A small sound classifier, trained from scratch.
Model: 19.7M parameters, mfcc input, arch transformer, activation relu, width 320.
Training: batches of 64, held-out accuracy 73%.
Rows from block 7 of a small sound classifier, named by matrix and row number. Rows with one number belong to one neuron. Each number is 128 + 24 x the weight over its row's rms, rounded and kept within 0 to 255. All counts start at 0. Numbers have three digits each.
After each neuron's rows are labels from the 100 clips, of 14976, where the neuron reaches its highest value: "top examples" is what is common among them. Only what is clearly more common there than usual is listed. The data: single notes of musical instruments (NSynth).
# fc1: MLP up (model.blocks.7.mlp.fc1.weight, 1920x320), inputs 0-159
# fc2: MLP down (model.blocks.7.mlp.fc2.weight, 320x1920, transposed), outputs 0-159

fc1.2:176123136111101108112098084081086120111177145128089150128125111112082145139140138152183109123160133122185170169113115133105103167093130115143131091155159128105129102123158089163171107115122131143117127100138128132105117143128135126086115130113129106159130167152152122139120157155095129139150132140162123193113112139192135109191122075133104120126141119130140131106114154118117107152138087173165135134130098139102112118079099123123111133101120151139142141087093113114130091064096177
fc2.2:135139099138103115105108158094118123118100135111088113155082095112104129165130141096153134136120105126132137096127134153110165112108127118118073153157069162103172115124156119149160123113187117124128150105124148149151134099144106116158096127150107116090118162137166114112093136122110116157098105178141105111145112178074091131103132120162132129140119136095121132160128127150187119130144122078149155130083170131133111090170158129116129110107138166122162128136133174120107120119099094
top examples: pitch class A#; octave 3; note: A#3; pitch class: D#

fc1.520:093107107133140140146151109175115150139121108111148123148104103137115147134124163132173170195128142125084094137114156094103060127120145166148132094145094154162086130123142090130106162154104110114120098108135145136119121116095137124154107123122140164151158080115148116097121161090174105134127113120125128092123174138111100092140125124140121122104149126149092140119140140160151134142095148156142118097108150147122126114103112079140151146134124068098136137109102170141148115127128117
fc2.520:146087145181144115087128130061177097154105102116118135106119104123157149117143113098145120139131106153121110094133102086125149137143097106124088117108104127096185155129189143116187142112119140119129141119145122126130142102134140147143139103153121141096111203128117109117157082134150129145118176107121166129153122148124117154142143138112134119158147182061153131129134177125151141104129096082145118175105086121140113107112143132128120101085112184123164150144136100122104146156107127
top examples: pitch class G#; octave 6; note: G#6; note: C2

fc1.59:112150097139117135132112077142091083128124114127103092155159089178105178106109106141141140114158150130131116127121134119112147172116120120127109123112128134109139148133140107139109145133151104138129169150144124137128125129138132075161141133139126143136142113095141134148134141145162124116128120167144114140145148144124154130110123138146107147139152159110135071155147132122104118155147129099114111124142173084180147149100148113166128119178135076098098168111144155156117166108107089
fc2.59:130144118143118140126124132103159122157099128117129088163161149141114112114136115119163122133127101117144136185107146113123099082161143175147128134097128106073100114164174092111132127142134114109160110129132171107100132120092115123119116128149112156135132159117129105130104117140113152129104163133114149150132079138129180169155127112146098131136160119101148107114088113144142128118141090143117170110084139098154118135141158151152132112156157151157162106163130118153184139140114077
top examples: pitch class A; octave 4; note: A4; note: B6

fc1.524:103133121150146124134173105152124163107165120115111129141087099137089144167146149116135158146125144155116133171101111137110072117144154163180172165118118125136125171141110135091123150134136101146086096113137137076155141088109127141093116144127130141112143118155143120134122138111188114154151146185130141103104150132086110110088180147156130144125142109118113137158112148164140139134123142108156154114127137118120098116120126094107156129131108123083146128152108160096153139115161113
fc2.524:142120100163144140128126127088156096133095125110119124154152114129136115133135132102167106109134083166120129139168128100117155112101138135108084101115108099113157114137185121143128086133147142096116136104145126163120109136124107112140111106159092136118112165115112133121110133139122135141109094070105161161130123162145121119136111137135122109152138176117175095151141150121159156076114120091148119149108102108153145111132121155129141123069111159102152141142130116169125131141111109
top examples: pitch class C#; source: electronic; octave 5; note: C#5

fc1.54:108150192129128143093129135144170123102136120122125159152116126129141125107115109181118140163121122191123129115118123101139090146117157136109120113138127119137150116161121142118107146139156167127161125091128176109074147111108124166130163174165129162099151157126137144188165112096108122089144134129144136156112126153106155139138140176153129180123160143117153121112111097119070098104138128156143109112119126134140117122117121093174160154158162074141159150086125151121154140183105162
fc2.54:140107174150148140132154153122122075114089112132134137118093110092152106150142116145133097151126149150122110150131115151134089118090112117127106137105084122092138160141144139114176094146126144116174134135141147131104128135157091085166100124162119153130141168146169114097097093147134094146135165090151127125125151162141173159140121129091142142127130157115117101138121169115164133096084091122134136124156146148115132077145133121120157097093138166121128106114079124149145154125145097
top examples: octave 6; pitch class C; note: C6; note: D6

fc1.38:109137120126148083124100131136091143142160128145113150137150162102117146154113126128142078106132158072181103129108159147155126157161128166109139116133111121125085118107121095172132129136156098146166154153128063149150135177093106110130124113122129062155164117146133095118119113136132148092081141122155124159177102122135114130141102123135155154120132112126107165107129142136153075103158146137151165125148152118105152090121151117127157082121157111122100116099130092120128147142101155
fc2.38:093098124099110138134128109104157100089118116073132115134153131141124149162125101068161111096123111134105161158105118159121136080105123156154161155061136116115113112145168134123149121147132169105112131099140146140076179126150134131152097151141105143094129122123168128089120090142153165160156161091096165127146079138137157164112160094161125159132110154127131156169107121151183074141121109124092144119119145085135092077130102119138156092124154162101135123128097136139164126144141109
top examples: octave 7; pitch class D#; note: D#7

fc1.748:103137093121149143110152112116105085155119142165146153141190140118140106126083116130115115133098117144106087067190165133106125166140108101099105134137092121153100096144124123143115160137102116120085125114120135134155128150117166117138167138104121106133150148082139193089111119127155102121101149146086137112103132140131147090137122097124127139105181132132119094148102135110085116127127081152124121131094123106107145120135126096130104147125141130063129135081119099109147136093127138
fc2.748:133120137183148150115149146108136128137130144066163075104138117144140129164149123128127116166138111126137121125113101116107147110141130122175100113099095062134145159166135109121136120095108141120116138130107099125088194127119120142146127184130127107143108106153171180116126095088175121182094130150135152100095165092096143156120132123168128124117110128083125143110132139147155128137106138111154118118106128170106090126148087115136128121089125178111121147120104122152156113148119114
top examples: pitch class E; octave 5; note: E5; pitch class: A

fc1.467:122124156120102156132082148162091143112176136118107103136161136118094159133118090098124137137156192114159141141076152097083125154142105133120152187109092147120116130125127101114155155160146087149122177147129091126153117132073065108149150117134137160127130136106142131144124144125156167065137129139163144109182138117171132103092140143145125067096138128141138134098143096106118130137147141136153117115136100126104150139107127098123115134148140094111112135139171125178133162100103109
fc2.467:093114146128099108113136122077109106147109114130120140120139112139158130109156119068132133123111141163095135133113123120121102101153085143166106147118140114092166127120170117071173139136167155104126142162115145127072144146063146102131081085160125140105150158121152120154130100105143150123115152146131172103130135135116119132096126138160138125129135135096144152125096126114145120113111115096157168101134161068136128101192125096156122097120158153170168128162151141151103121111107082
top examples: octave 6; pitch class B; pitch class: C#; note: B6

fc1.353:131132128100085112133116107115137118137117135123110119136147127131119142085100132126101082113140147142149128177127180111112137116141149119102108134123150085136153125098056127155132135150156076133111139103150063110129131177156158100138133161121150086129113146122127126148137154127129089114134151147174121157118112093142134120119143126106125129167157144119130140070079119139155128140163125125117163119123089136145143117104100114166093109130106119076087163121121112154150144110129107
fc2.353:124146078152103140136142108096086092154117093136130129141128164093123128138113152140146087105140115086155090142128144126183156089098152151127065154106090162149181147131112109110162126153132132115139152142105107147151162153140123146098086136154169118099123135169150119108127123114111132140127132170149165106164142143094102107107157132162112113143107142101125098109175104151166132105162130104151141110123097130111119137131147135142102099123154144124165129136147102146117104092113092
top examples: pitch class F; organ; note: F2; note: F3

fc1.192:114115139089148099103113124129128108081160100147089137130138097116150087125167078167146090125139121157103141152117137130109065147085113111081186130119116114122162132097101124098139111127135132100086110073103146135048126092136137120184121105119141164115153106127133107156126088102098129081129124122140120148121087156125125125186132107115131123135145123135129095111144130141127139143140147116100135095144140115133146118138144095126157132148125124111133120162100138113102159121138139
fc2.192:139127113100134133099140116091165114074150132121146119122158125113081131121133157073161116136157133105107143166158114123113124130136138149190174163111110086143135162127128106153172144135127105122155137104110103133120182103126137150150134124136106145147091121144140093118145138120152121126096155095122139158098131156103122173143121177127143105120133177082110129123134130141147156151068125136116151120120135171118183115101104129111165113119114134128121130152106128105129120128150149
top examples: pitch class G#; octave 2; note: G#2

fc1.533:135103108159099135134114112116144091117130122131122140138127120102154154074102136092061070085134111150112144160142117130164107127115152115088121141128115133166104106105095105170102151134143145171124138145088132115138150132127115175085095147144142131104138152154121103150155105132120113147127143122138095100110085152157106124145154138145121145125086127155137143105090154166139099088153120135127168150169141091127115129112160122083125117153176117142143121121155114114136077116140124
fc2.533:126128135146104141125115117117093099111133116106174149168131112093128130133118140104074105128158107104105111177094141114139093105130126161166133166132128132171124085123106102134084106120162171152117139129074128129076143142151120173117105140118113138129142132121138092152140138101155182142113177133136130104081116128124146127094164121158119184121128131122130131144113135148125122140080134140122160122101103069119146079133101132146171108153169177133164104110082155164156137129156101
top examples: octave 7; pitch class F#; note: F#7; instrument family: mallet

fc1.234:173156151106139139160094109095075126101148080148123081153175191157103158113117119133158091099109121056143155152123164131125085152145105142158137150101139142139139099140109100157120143164155139136129122126103150110131134145121106156085112171110083114110148150123092110157116153159096122123106104134156091116121099165144147088134123110115125147118143135147126119130110168146106092131174140162148089152150127168121104137108115125156133100165145122144122110125104101141133138104081170
fc2.234:147134113095093137123140115128139142120152126159146083129118086146105166105145080083189131149165106112126150155102098169133156102102119151111096100121109164104167127103111122148165095091104133134153145109152164128111154101143140119108073173140149102116144157140149144154119171113079111130122093108152097138157105106144118138089129133123163110123146129101099131132100102099161159146126109132121131142101113182154118142117115126102142136145105150169130087151112106110155100094117142
top examples: pitch class A#; octave 2; note: A#2; organ

fc1.219:100107097158095110132156112150129099121161125108135136124097141110137064122159147105129106114116105139142129164089110174142151137167130147119130144158128143113135105137093147127102129058166189122101110137154142068154118157115119115110147110156156125130111097136138108139134108111124152113119070152157105108115166103105162134101125164157148109080124144180096159188141132133102120143102122119143184146133164143124165152122143136084127145117130079135086159163127106098136085122150132
fc2.219:117116100146089159166134118129079100109147114122127142135105127121100183119186111097143095112138112155078120173101115121118129080131134148136126170142120088106151101169142142119161108127111140169157148124132113116105126099139104117120091113178104194059127096111146139101097129095149139102139163123135140141149121122128125127133166147147149171143129148128128132125153156151130177114113148150144156132132172170130114128169142087138118119096111137101127128108096141143104107130104104
top examples: pitch class A; octave 5; note: A5

fc1.142:147147188096115109157145137091097111136112134088102120120141091107097157080130120091134131128172158118125126163089131132103094112114120116129155121120105144144145104112139129152118146111133133115119125134117100093113112171121121138129119177099155131121121142139143121140086148103097189122124107134119113155122097142121115120109126126133137107085102107126102146152142161117138135157117105134178124139068141132111114098131101114086151105109132116124124091139137147130117092126159104
fc2.142:108114098138107129105123145103151114113090106142154117142134127141156103137156118076163159158137102136137151136164150108124107120093142162115099096142126114127154128134118099094170076130111156142099131124167123151156131119114117095112106130146144146137103177110134138139140146120126110146125159129097162136155121126100129139145121090150121146160140168111131116145148151162127168094131143095126149116128069104146114130165087133110117131096088147103143131153115158161103126091105101
top examples: octave 7; pitch class C#; note: C#7; note: D#6

fc1.686:103131133131138139133157119121113142107155151163091124142124147128075178067156117134138149152117122105094154135151134114169156116142130118108109126153138111110134154147114090114112096150103113102151104146172099107174130144135119137179149155153075120150123124133164139142142103120120094136127074125143147110127146118155112110158135122142109102109162083138108131133152123109117151145108149174093101116149187143126154108140120113158154115144099107084141148121193106070078154126142130
fc2.686:156104125128123139122132132108151125109136153079163101127133150136145122156121106119127123185106108149094166120123093168127101063105124149136112157113141127116134119136113138117137160167155122141149171099118112126094145147117104159125134126172107137114111108111113107119062156109144141089142148105130145150111137155117060140109153176137113137140089166119133142146100133186147170117108171098121156113108122099116115144167146135095131109126116168136142089136139166167117115140132123
top examples: pitch class A; octave 6; note: A6

fc1.280:109113137103125131138122090115088100139181108153114126119131119145053146148136144101145137182128110166121113187143119129126089093116128158110115153142150122105142125103146094111152121187170130106065125090112109137088145130118117157145094156127163164124179101144128161151088120096118096132140136120117123190133100142152120095168152132115130156120161144131124139093124088141147131157144140144112126102120165146135133110129167093104142100158096110119120111136127136100132097132152140
fc2.280:121139124141117115101114157140156112114090113125097111158139086111132143128120139088140144123133131127120120137117111110133130120102147149096091155108107128128120155116123120115171138113139106128134155132169131126125107169152097152142072142188119148119132180128146103084137147167147143123120116107119166106188097134100152139051150085155139112118129180160131136119153146152193140070090090048119136130066109127148112123102105154154166126104151142107141129155112144168107149119105080
top examples: pitch class G#; octave 7; note: G#7; instrument family: organ

fc1.516:145147124127101086142186110114145114123105116119125151110138120109037168083142104097123143140100135134084118174112101114106120135137142183114139148111134120142110125132131119114104129107091149156119161080093128112155119120103122075095106115123143109130169132143112144122145161132150108167127129143135139129131122175125156077141159114143136172104168144125092115101140118127110146133146112107134127124126155118117136139133120081141152116144118150104118152159089188129125131103127138
fc2.516:085124147133150150106100157098134118127092145113137111156158111160174107148156128110154111144147120142170122094130129101118136099103126134097116123125102088125152130161145139126158105122129111107114114125176097141119098129143133122142095115167118139128069144097145115150115126131132151133120119087119137106118113120129134156115122131130127131150118153098157121138140148131161139093053131118113127144106117117149145098169102183118133117094126112144158118112145099184140143134104095
top examples: acoustic; pitch class A; note: A4; note: B2

fc1.338:109187172125183084144099108155079086121125130091170159163101094159141121132156112139093124123079112162129152113110095174120089151097129107152144131144105169109112160131104128120192170115129151133156130157081154126150123118147143141111099138110141107114118122099129136125143110120140113109105133105108106148092115119125153090128145142130150122128120113164089127132124131125129107107106086133111091117159159089092114085089131113151123126116139099104168131118129109095128114206107156
fc2.338:149110122178083098108164151112117133111100132086161067144124096152163153125113105067130117155146101131130130130116089107113128113125129148121133122100100083086139130118137145119163127163135163152154140107173096125113111121095140140140163142147101161143130114140149158122160145125158118133121173111141155138149171147094152120119158089097114154170114163121156097129173170153146177129137092100156115146138125149153074142135092099112153105142099153102147159128104163151152097124114097
top examples: pitch class G#; octave 6; note: G#6; note: G2

fc1.723:094137123100133159125154109172127153100125098114143140161162142121130127163130109095111170146104143112131170129125079153172112124110143115175145143145154136101107148116134131139134109092136089122158132085110103127140117107116111116120146108109114114108134094108136117117146100070126096114133149093105142128092136122158150095159093107171144127113134123156090164122082141087156113125146098135137160089177105129132103113125140146137130131103139139136094170146134134093125114115129156
fc2.723:150103107140121158140092143096147122135119116104136121113158114126154110111128146116152124124135139139132117124090104093112147111129114171113119153120098134134165101122153135121166124123152118150167100100148128131134122151145118101149116128149123172118117191132093146106172133146133147140109142135103162104119144122119129157097120168160151140125136197098175096149119181120120141088077128100128122143097127131135152087120090152099142128096104162099120102107099130177146120133106076
top examples: pitch class E; organ; octave 2; note: E2

fc1.423:120133154120148121139144115140103113098177118098120144102153124111144141137181156139155110112143170148141147160110137138133117124150148094122151118112100126124136122080105098131159123128070132146148142070104140092113126153184144140146163098113142116151149084126136152118161103108112123087114111131090095124100123124162106114186133152167164128083129127166141116136091125133155147143124103124159084150093131159093134096099137134114159153093147097160154113126123126098126099125124137
fc2.423:126098110152139182135126175120128068143111112077164135112177119125109123116163151138127107138158122126135121159162146095141099098147120138153173110152120120137124153116128121108142113134155112123111111136129122090148144150121139122129103126159150138114112148137166139113088136116135145132097159116134150148117132141110114156149150104166097136161143131106156114125094164130122180104121154086163094136134160143154136112164094147125138142104102156164193118107106146103115106128092103
top examples: pitch class E; octave 7; note: E7

fc1.56:169138153134209139089114117157124128130136155126156131165098121149129110143128135148110087153114131147161109115148138167173150138133104101146113107100139132075099123149117156170137159148137090144146149060120117084120111140101128138155105135108131129129101110079143131116143127137114149131088134143135077115100126131145114129114103131149165128127122135118116119128121150110089144154136084126098102093155114148133085103110083108100115127102079131125182111120122075142167109131142137
fc2.56:085137146129152117094129140131142086118110112121126121132136121153138091172172091090159160111118135154150141127141119103106111097142144130153103128113132087089128146093181137137143107130128131119153109095117125126113146171095145159100132148131129123133109179126092130158123078109141124115149135080122136148109124140133162154121141127132172143105113126073153132148100155126170155120097098069132122118099103122147129108149145120129156111136098172122154132153078151134148104134095123
top examples: pitch class E; octave 5; note: E5

fc1.725:135130066130154116132120112103121050128172126136106119135117168156130139106075131124130112112137146112124142134121175117147124149126162134096099108143117148142144084120068123116135106130136125098083145109098083102139136172132085113122092148139148097113131115111115159168149125109124072117150118137150109169127108141097142132118126104132125151115174090129145136094086132101124130148129129137172131107134134099096130129141118135137158097128134127074104107170116117105104086147162144
fc2.725:106126172139097161117165113118146123070162114131148117137111151123103114157137127098111115133110149157116187125104131133111092096124150157139106123118123090138132147135118134099169159143153147104135174136128140129092139109106108161127116121128139137127119162124148091127078094110162157173117191127112122102118118109103110125145115105125152148075139114074102117161121125151175120160130130114140122137150090137117149068169148125121125128142112164129158118092078160164096139133114112
top examples: pitch class F; octave 2; note: F2

fc1.258:097124083145157155136131090133110170130145085120079092145102128165110162121161130149155099124183108145148103141090149072084088166114118102113128127097129151119146138114083100109129100122166136114105126150140120164126140147106122142124135086119159144148158133120162121133095137090102144152168122160159097153142099109104143097179116163143099092155154132112130138094063138150152108097116156105129133130096120103137103141076110113150151110111123124151140112122106106158172120114131122
fc2.258:119099117107116158102131147100149100147103128090091112155153104129143125118168161078172124108162132106142183151122131140126152138105121124180087130115132128091149147178187126114125118128148099110094109132165136142127138121154128105141092122155152144130129171168164094117082110148161123158107115118101162134142083129120096129094126108148092158124115168079103129103125165138142131133084132094143115132115136101143098127130146090150122133116134155164152123167080168204120135123144079
top examples: pitch class A#; octave 3; note: A#3; pitch class: B

fc1.492:120160130085129114150140168107138130101124091149103098110101154085125139102141138152101117109134137139156164142153102155097072132151176097102181166112158102115143160120080128060144133094101140106109143152136188117094169107139137108166109152107117129141164131091099141170147111126149109103129090095114098145113131124099104125130141110097136078091138154104093112087124117148146127113093139143153120155111127183114141123087140117073143122112129093115086117111102102141126101103103160
fc2.492:083142095137157121116114133080140101163113128107127139111148135118108106137163130082137097156150085122141110132158100163113087107127168106149136126127125076108132120110182122115126127139125114119090115117140100113167156118142120142121162134121136104146100183158177099128138118109095127139093152166125124132114144106122173141145156152203102117140114139120169106123086164134158141092126103113146131088118124100143121122101128149144168135133100169119134119169104186138125128098169097
top examples: pitch class G#; octave 2; note: G#2

fc1.101:139122120132133123144134136180129111130121097141131139156117131150109101118120176122157103135118092154143093132180147138133069135162127137120122166135142135095083160138156108101145135145118094121163105087157173138112142097088137147153128135114098118136125072104100146146138123086101107150145158152121094154071130118111083106129110154135134105157150147122124093131127146084072170136126124149131083118161153164142085113127102119093124136137136092141157141122128144167129089110122127
fc2.101:106121123120150146101118133098154110118092124087127120137155138125115122168138105098112166139114119138108169160128134103089133123159141118166151085086122099113179114167149140153160138113131112141133148147140099147094117170113148100137086107126118134125106145151140143117115109111117115116158120085123152129114166112137175149151149122114142149121118127080119101120154140115184114122114086095117100122087084102137136103169136129126156106140129176098094099150150143122127175129116074
top examples: source: synthetic; pitch class G#; octave 4; note: G#4

fc1.658:119168112162137159122128151086093126177153099126094066122136133123183127072110152099122086140118119116170136114184128165165125157096099090167135111146106113117112124121061112089142132156114123102122090142176138149154096100138113098146110109104110127087156118159113087124091125108107161057086124111134101080161094091123149130117118120107144147154152107123132119150135121136103111099126147129098120149107131123149132118084114164148152160148101119169160162105107093124092079117153131
fc2.658:113140145099129161123152104095123090109108142105107096143163130125126119145120149100123151132189123142118162174124108117106129121111121108141122118085125127129177139182139123120127135145130156116115108126112058135143140132129119132123093108149136149122150139114150150115143092101173108138116129134105151153133101142082106118117136129154142159106115162109148124151102139147115154133093141082159124119129118116082113138161111123132107142110097147141157128145081190143119119133106112
top examples: pitch class A#; octave 4; note: A#4; acoustic

fc1.365:150143110103115092116159119117156105098176148111071145148084132096122132152126121137167097117097128136178109114155115140109117179111096100110135150160105100113122154115112099110145130116103145129098149126125097174113106118107110147169097145140124137126126113130137131142079103118091136101127095156142114136127117132145101139168112102135112128122126135149070174153085182106127106165119136146137138161142141144089170131097106100117159090146092118122140150110115080133124143109128120
fc2.365:121086126157116094147150108150112096151091104092144109124131125159150114130159137078156162173143143128118128127100153160100138133118106156143135099161103084131162105152168124094148104137191125136092146129133090122124129087105101119109100134117123124114080146124140144149112123105127138132121155140113114109094079153134146158143140099161121133103135128111140141134093131170183172127104122122150151093119139122144087127140088104131134131175138137145148136152128143128129142113101114
top examples: pitch class C#; octave 5; note: C#5; source: acoustic

fc1.174:085122116145120136156124115108142182159132121140152134106105145118132140106085102120112087102114086121104118135112090116096102114113120133123113142124128123115089130112120163146115129131140164104093139083139151128120139094111116105111091133106109134111100136101144098162101153148164130116102125139140105150105117075158118128158115135121094100145101142104123102107109122127163089145141129165137126122157135110128094127139123140067130142124114119118118123101118125152129099117119154
fc2.174:101132122136132145112142146141106143176079152129122100110096087148133113149152134107155160147116132135100142105126138116094075097101154179140080084125107094131138114133163106129138109137099149102105079104108170145131132126109111139118103140127121150126108138097124147154125106088167122131112128098094142150135116135089136160150110134138090142096123135097120111095100144155178157103137087143153131112113166090130120105113121132123160101123083104086171154122103153162142135104144099
top examples: pitch class A#; octave 5; note: A#5; acoustic

fc1.614:124160108169141128123113117098115121139178182145138185095145145143139106123113134165141086142170144138174124108144131111132139120161150085113097124116184135127120143109134160163102157102130116132167129112126156106128106167087130162112127126094136102119141045108137102136133109129125139141105129106111053152110116147181130129143122111118100090143128145134161121110113149100124129133159159109115146110168111131131159126099110137114110113137114098125110152093152094176112128133133155
fc2.614:098146138141117159116143136121152103104128101101145094113136123121133098135151127074156148090140138103098134148114101102138115080157128101207136155082154115137123152134155155117129120118121110117141126104139146132109146112125124155108123095135129142112067146138104132135132100098133122137098204130124136150096138136113158132109129161130140075111096154081123151137119160160161152116094091116134104101135145170134138112167095126093130166087077156159150122158138141155122133149097130
top examples: pitch class G#; octave 4; note: G#4

fc1.372:127168123136152136136114111094108148105190135154142143130119156118154108148054133130125093137126129158119132139089096147134109115153148120113138089135090140132093134111101101141110138145105105101159094161121135157140132107090125161164112153133151112098128096140088153107150069108144129111155125128145119146115145171120125086161113145123136145089119150164125168120094119115165174108119156148111139124131109167123106133148094134166178101112157108075105127122126101138111113167161137
fc2.372:145142138121097119123156106105125071194106095075069118154101114126154114160158168128105144145090123103118092108105109127130104097118100173177096104110119094139142148128146124101153120092142153139149167079120118132128130110138122122104135154143134125141110129177126131128127117126122147127136144153098162131134118090121145175087125153157130155125136169105132087151155147117125127103083128114115143139119127116149139120160100139136119131137091148117106163133115149172168135104105124
top examples: pitch class E; octave 4; note: E4

fc1.418:143096137137132129123150124163123110118180152133113159161121144116173079156074113110128140116130113134142108118169103131153154145140133125125130127148128124141113130110111142174132147098134112126139175120104147166156101139094113149090144159123118156118199117100168105152179107113162157105104081136097099150116168128159096118105137156133128156126119130108095099117093114125145121141113124157168125153158157098149116156116168114109134176118153121096128114151129109138194135177101134
fc2.418:101133144108156108148139093065172102136152075098127106138150144103097185134131108085138110121122172094140160139123129121130132120108101168137089167119092129133145135170154118132172098114065110099104149113094174131097121154155126091133129108105121163105119142150141149135138156173093111137137112117145178114109151123140172155166122163166126128101166175123158113123138092108170111129070089102167136122104088123165132122172131107140159127150141137118132138090161150163098153124113122
top examples: source: synthetic; bass; pitch class B; note: B5

fc1.580:126154122142143133126102114112126131077099132148144113112101149129169100107088114129102125133126111119141089095137090131132131103166155119121125107120121136101124126128131130169130133115153094108135150118115123106134116115095120092175155097117135121169116109107098099130135140135123127101102134079126103149106136134205127134123079135086105114131161114119157149138123165142106114110127156115083143106152160124167123126129132173168100116170130101130125148084123146123163146160118160
fc2.580:087152118138167103107122107120170050127135102098156099127111131129117109124122115111098112119141144146140129125125119116153116108151140154169110081115091088149137105142157122143111147136169139141144120120166116120095133136092109122142109127116115141138094118154122129131112089133156158117085147100121163121088094151122178167104129098161126150127158154107133130135101129130168163140115118091110120098066146162134090099147147128107171129144141155124172163126094141131163124137103107
top examples: acoustic; octave 3; note: F3; note: G#4

fc1.364:188125165127125160117096095128145137161090190145134136178107176126177157105099140123132081131097162101105128129117162098180116152089111108134159106161120151113119097128134127121131129149141140130138109087171098161120137161172128168099135132140098122158105147110143144126154112117102136124132102170119120117116131120102101140129097102143151197117117081137106108137141118105169119168157143140121154135154155123111097117159107161112123135129103107136153108139116124114118133123147133
fc2.364:144153133193124113144136112138141095127107121098143133136099130146140126174113077123136115141104113118088131133127120157097143135099111131136116105119122130138155140102144168165142137129115156146130099106129119168110141128136167097135138124143147111085134121152117130130116080133173074173091145128118158142109131090138132159144101150120129111156148184115084130128131158132145107170121137127141174111107141143154140094121107141135153083102123114162094122092112110118131122159131079
top examples: pitch class C#; octave 4; note: C#4

fc1.627:156163144122145115156183134170113153137099147145112119130129135155090138133127147083123146137135125075097128120095153117163150151160151139148109172143155088124119167130123165071109162113133081134089119151133161090172160115114112162151140133097151127097124140116131169141083096133119157134149114147142114079119115153096153063087159142144130157115123059167097160146142153084128132133109158112123122123121158119132153132139125143162174110124116093127140122137136137096103146127127137
fc2.627:106136107143150112098145147128152102147110143121135100149126108139151154146171098065140114137105134144139136141148099108134108139146172159166102142077113067068177152114147137115163150136159133131134162132154122101137117158132092160170136131126149146115110133113132157096118130106179130092095141102117137136107124158118199160114143113140118115128117160113147144113132112169169159116118127101131143104120126127149112106161103100115163099117099149128147130136120146114111118103137105
top examples: octave 6; pitch class A; note: A6; keyboard

fc1.750:104160105118107114125167139121126132125115093055126125143094152140105123173128154163151162163117159103121130143113103152144153145119142142167106114126105164135147112166150119101147183113098105123149105129098136097109113167125124169122101149122146111123150155208126141131117132146172122166132168154123138125165122126127146110128121152156124079117147165108150166115106111174143142190095112144120143114105121101122097111134137122134110100101135160140106111141113176133126098123168138
fc2.750:124098124139162121108123129082150109140123133154125106129169090131155117094143125073157134113123110148150120133128128081112124120133139127104105132114110097108155114146156152147150101129156138103125116123159103177148139122141109101145104107159106128137076168098145124127115128148113112133103078075122154122127114159157114165103122120117126157149117145113169091153128163129133141097078119097117109178111143115146135107130120165139125119118105122119149142144148099168143152109085083
top examples: pitch class A#; octave 3; note: A#3; acoustic

fc1.683:118147135123134125139097131109129159110084114153130149090111129080096150159139165138118133130181102133128122124104145124109153113157136132164117130099151107109081165091104085151136154129121143102108148106120100161121104117104151082139164156103101162124102157146144096136132136090132101091126110166135125120122087109134106096122086090164120125110119105104107087096105117114130117142143116159094130116099139099119123153080093093135097124102116118158088153093129125123134119178152160
fc2.683:113103117152161121096176141105100063116087115147123124126136101106159110158101140150126156140107126114151152137091109145090114158119163151144107107095144145082129140162128095150134159134114139108119156138084122116105159125128095168086127159083099129110128086125133121160121098149166147134091170103139127107092109130103145138093099128187146094143104149121117088114129129125134142128145083112182129067116121123134060137138134108135129154155101129132127128110132141108155138144094121
top examples: pitch class A; octave 7; note: A7; pitch class: C#

fc1.740:119143186106165098106145119157118161101107113116160131121101152120101128145172102147114135134119097170097135094112123136109078113117144130159127127102148145124108128142140138147148171091118153077122134094153153097108111108153077107101119110105116151107118111149091139111147139081117151121143100131149135157112114113096094091141138151142106183098141121114135128142166086137133136123154103157138081123093113161093142142121148080096191086146144116095109118117111163093109101150148128
fc2.740:120133134154134091090097146121163067169132144126104133140139141093176137155109117103146105166152160091146101139163096096119163113121126096118125096130129109107149115145136152101135135114112129098085137135180156169129105164166089105147101095143112094112129126121154117115095083128159106102104158092126135110108142162119159117130129152156179138115118134152126129162142163120162154119098105063163167138127141099112110098127108133128104122111089160140175104112138112155170170125136083
top examples: octave 6; acoustic; pitch class: C; note: C6

fc1.419:122147102138121165120088147149128156097132122122101141121176124107162104125089162153092117144063152133172154110168166154144143169119161103131130128171129129127124126147133120118148123101123136133146110120128187130137105109108157100133141114146097159058117084140095085095125115133120109124118084127138164121147125153136110158140105126065127136130142099120152080143130129164077115119150157159079121134087091132104111144116125171141141169113101160092121115114118082106139128140119163
fc2.419:095099123154109107110146090112146087132125117153133132132146122133158118130150100114133130127147092130151121174138135076120080098113164155107128140113128110091177155201166160143147156136131125141139130135134124156126147112112090150135104132151101174173121170088147121155130139134132107123140126122086141127131162140118112167114143073161127128139099175117152108112153147139120163091124148136126107143113106132158136091131131119073129097111089113144132156143167086176103136115139104
top examples: pitch class G#; octave 1; note: G#3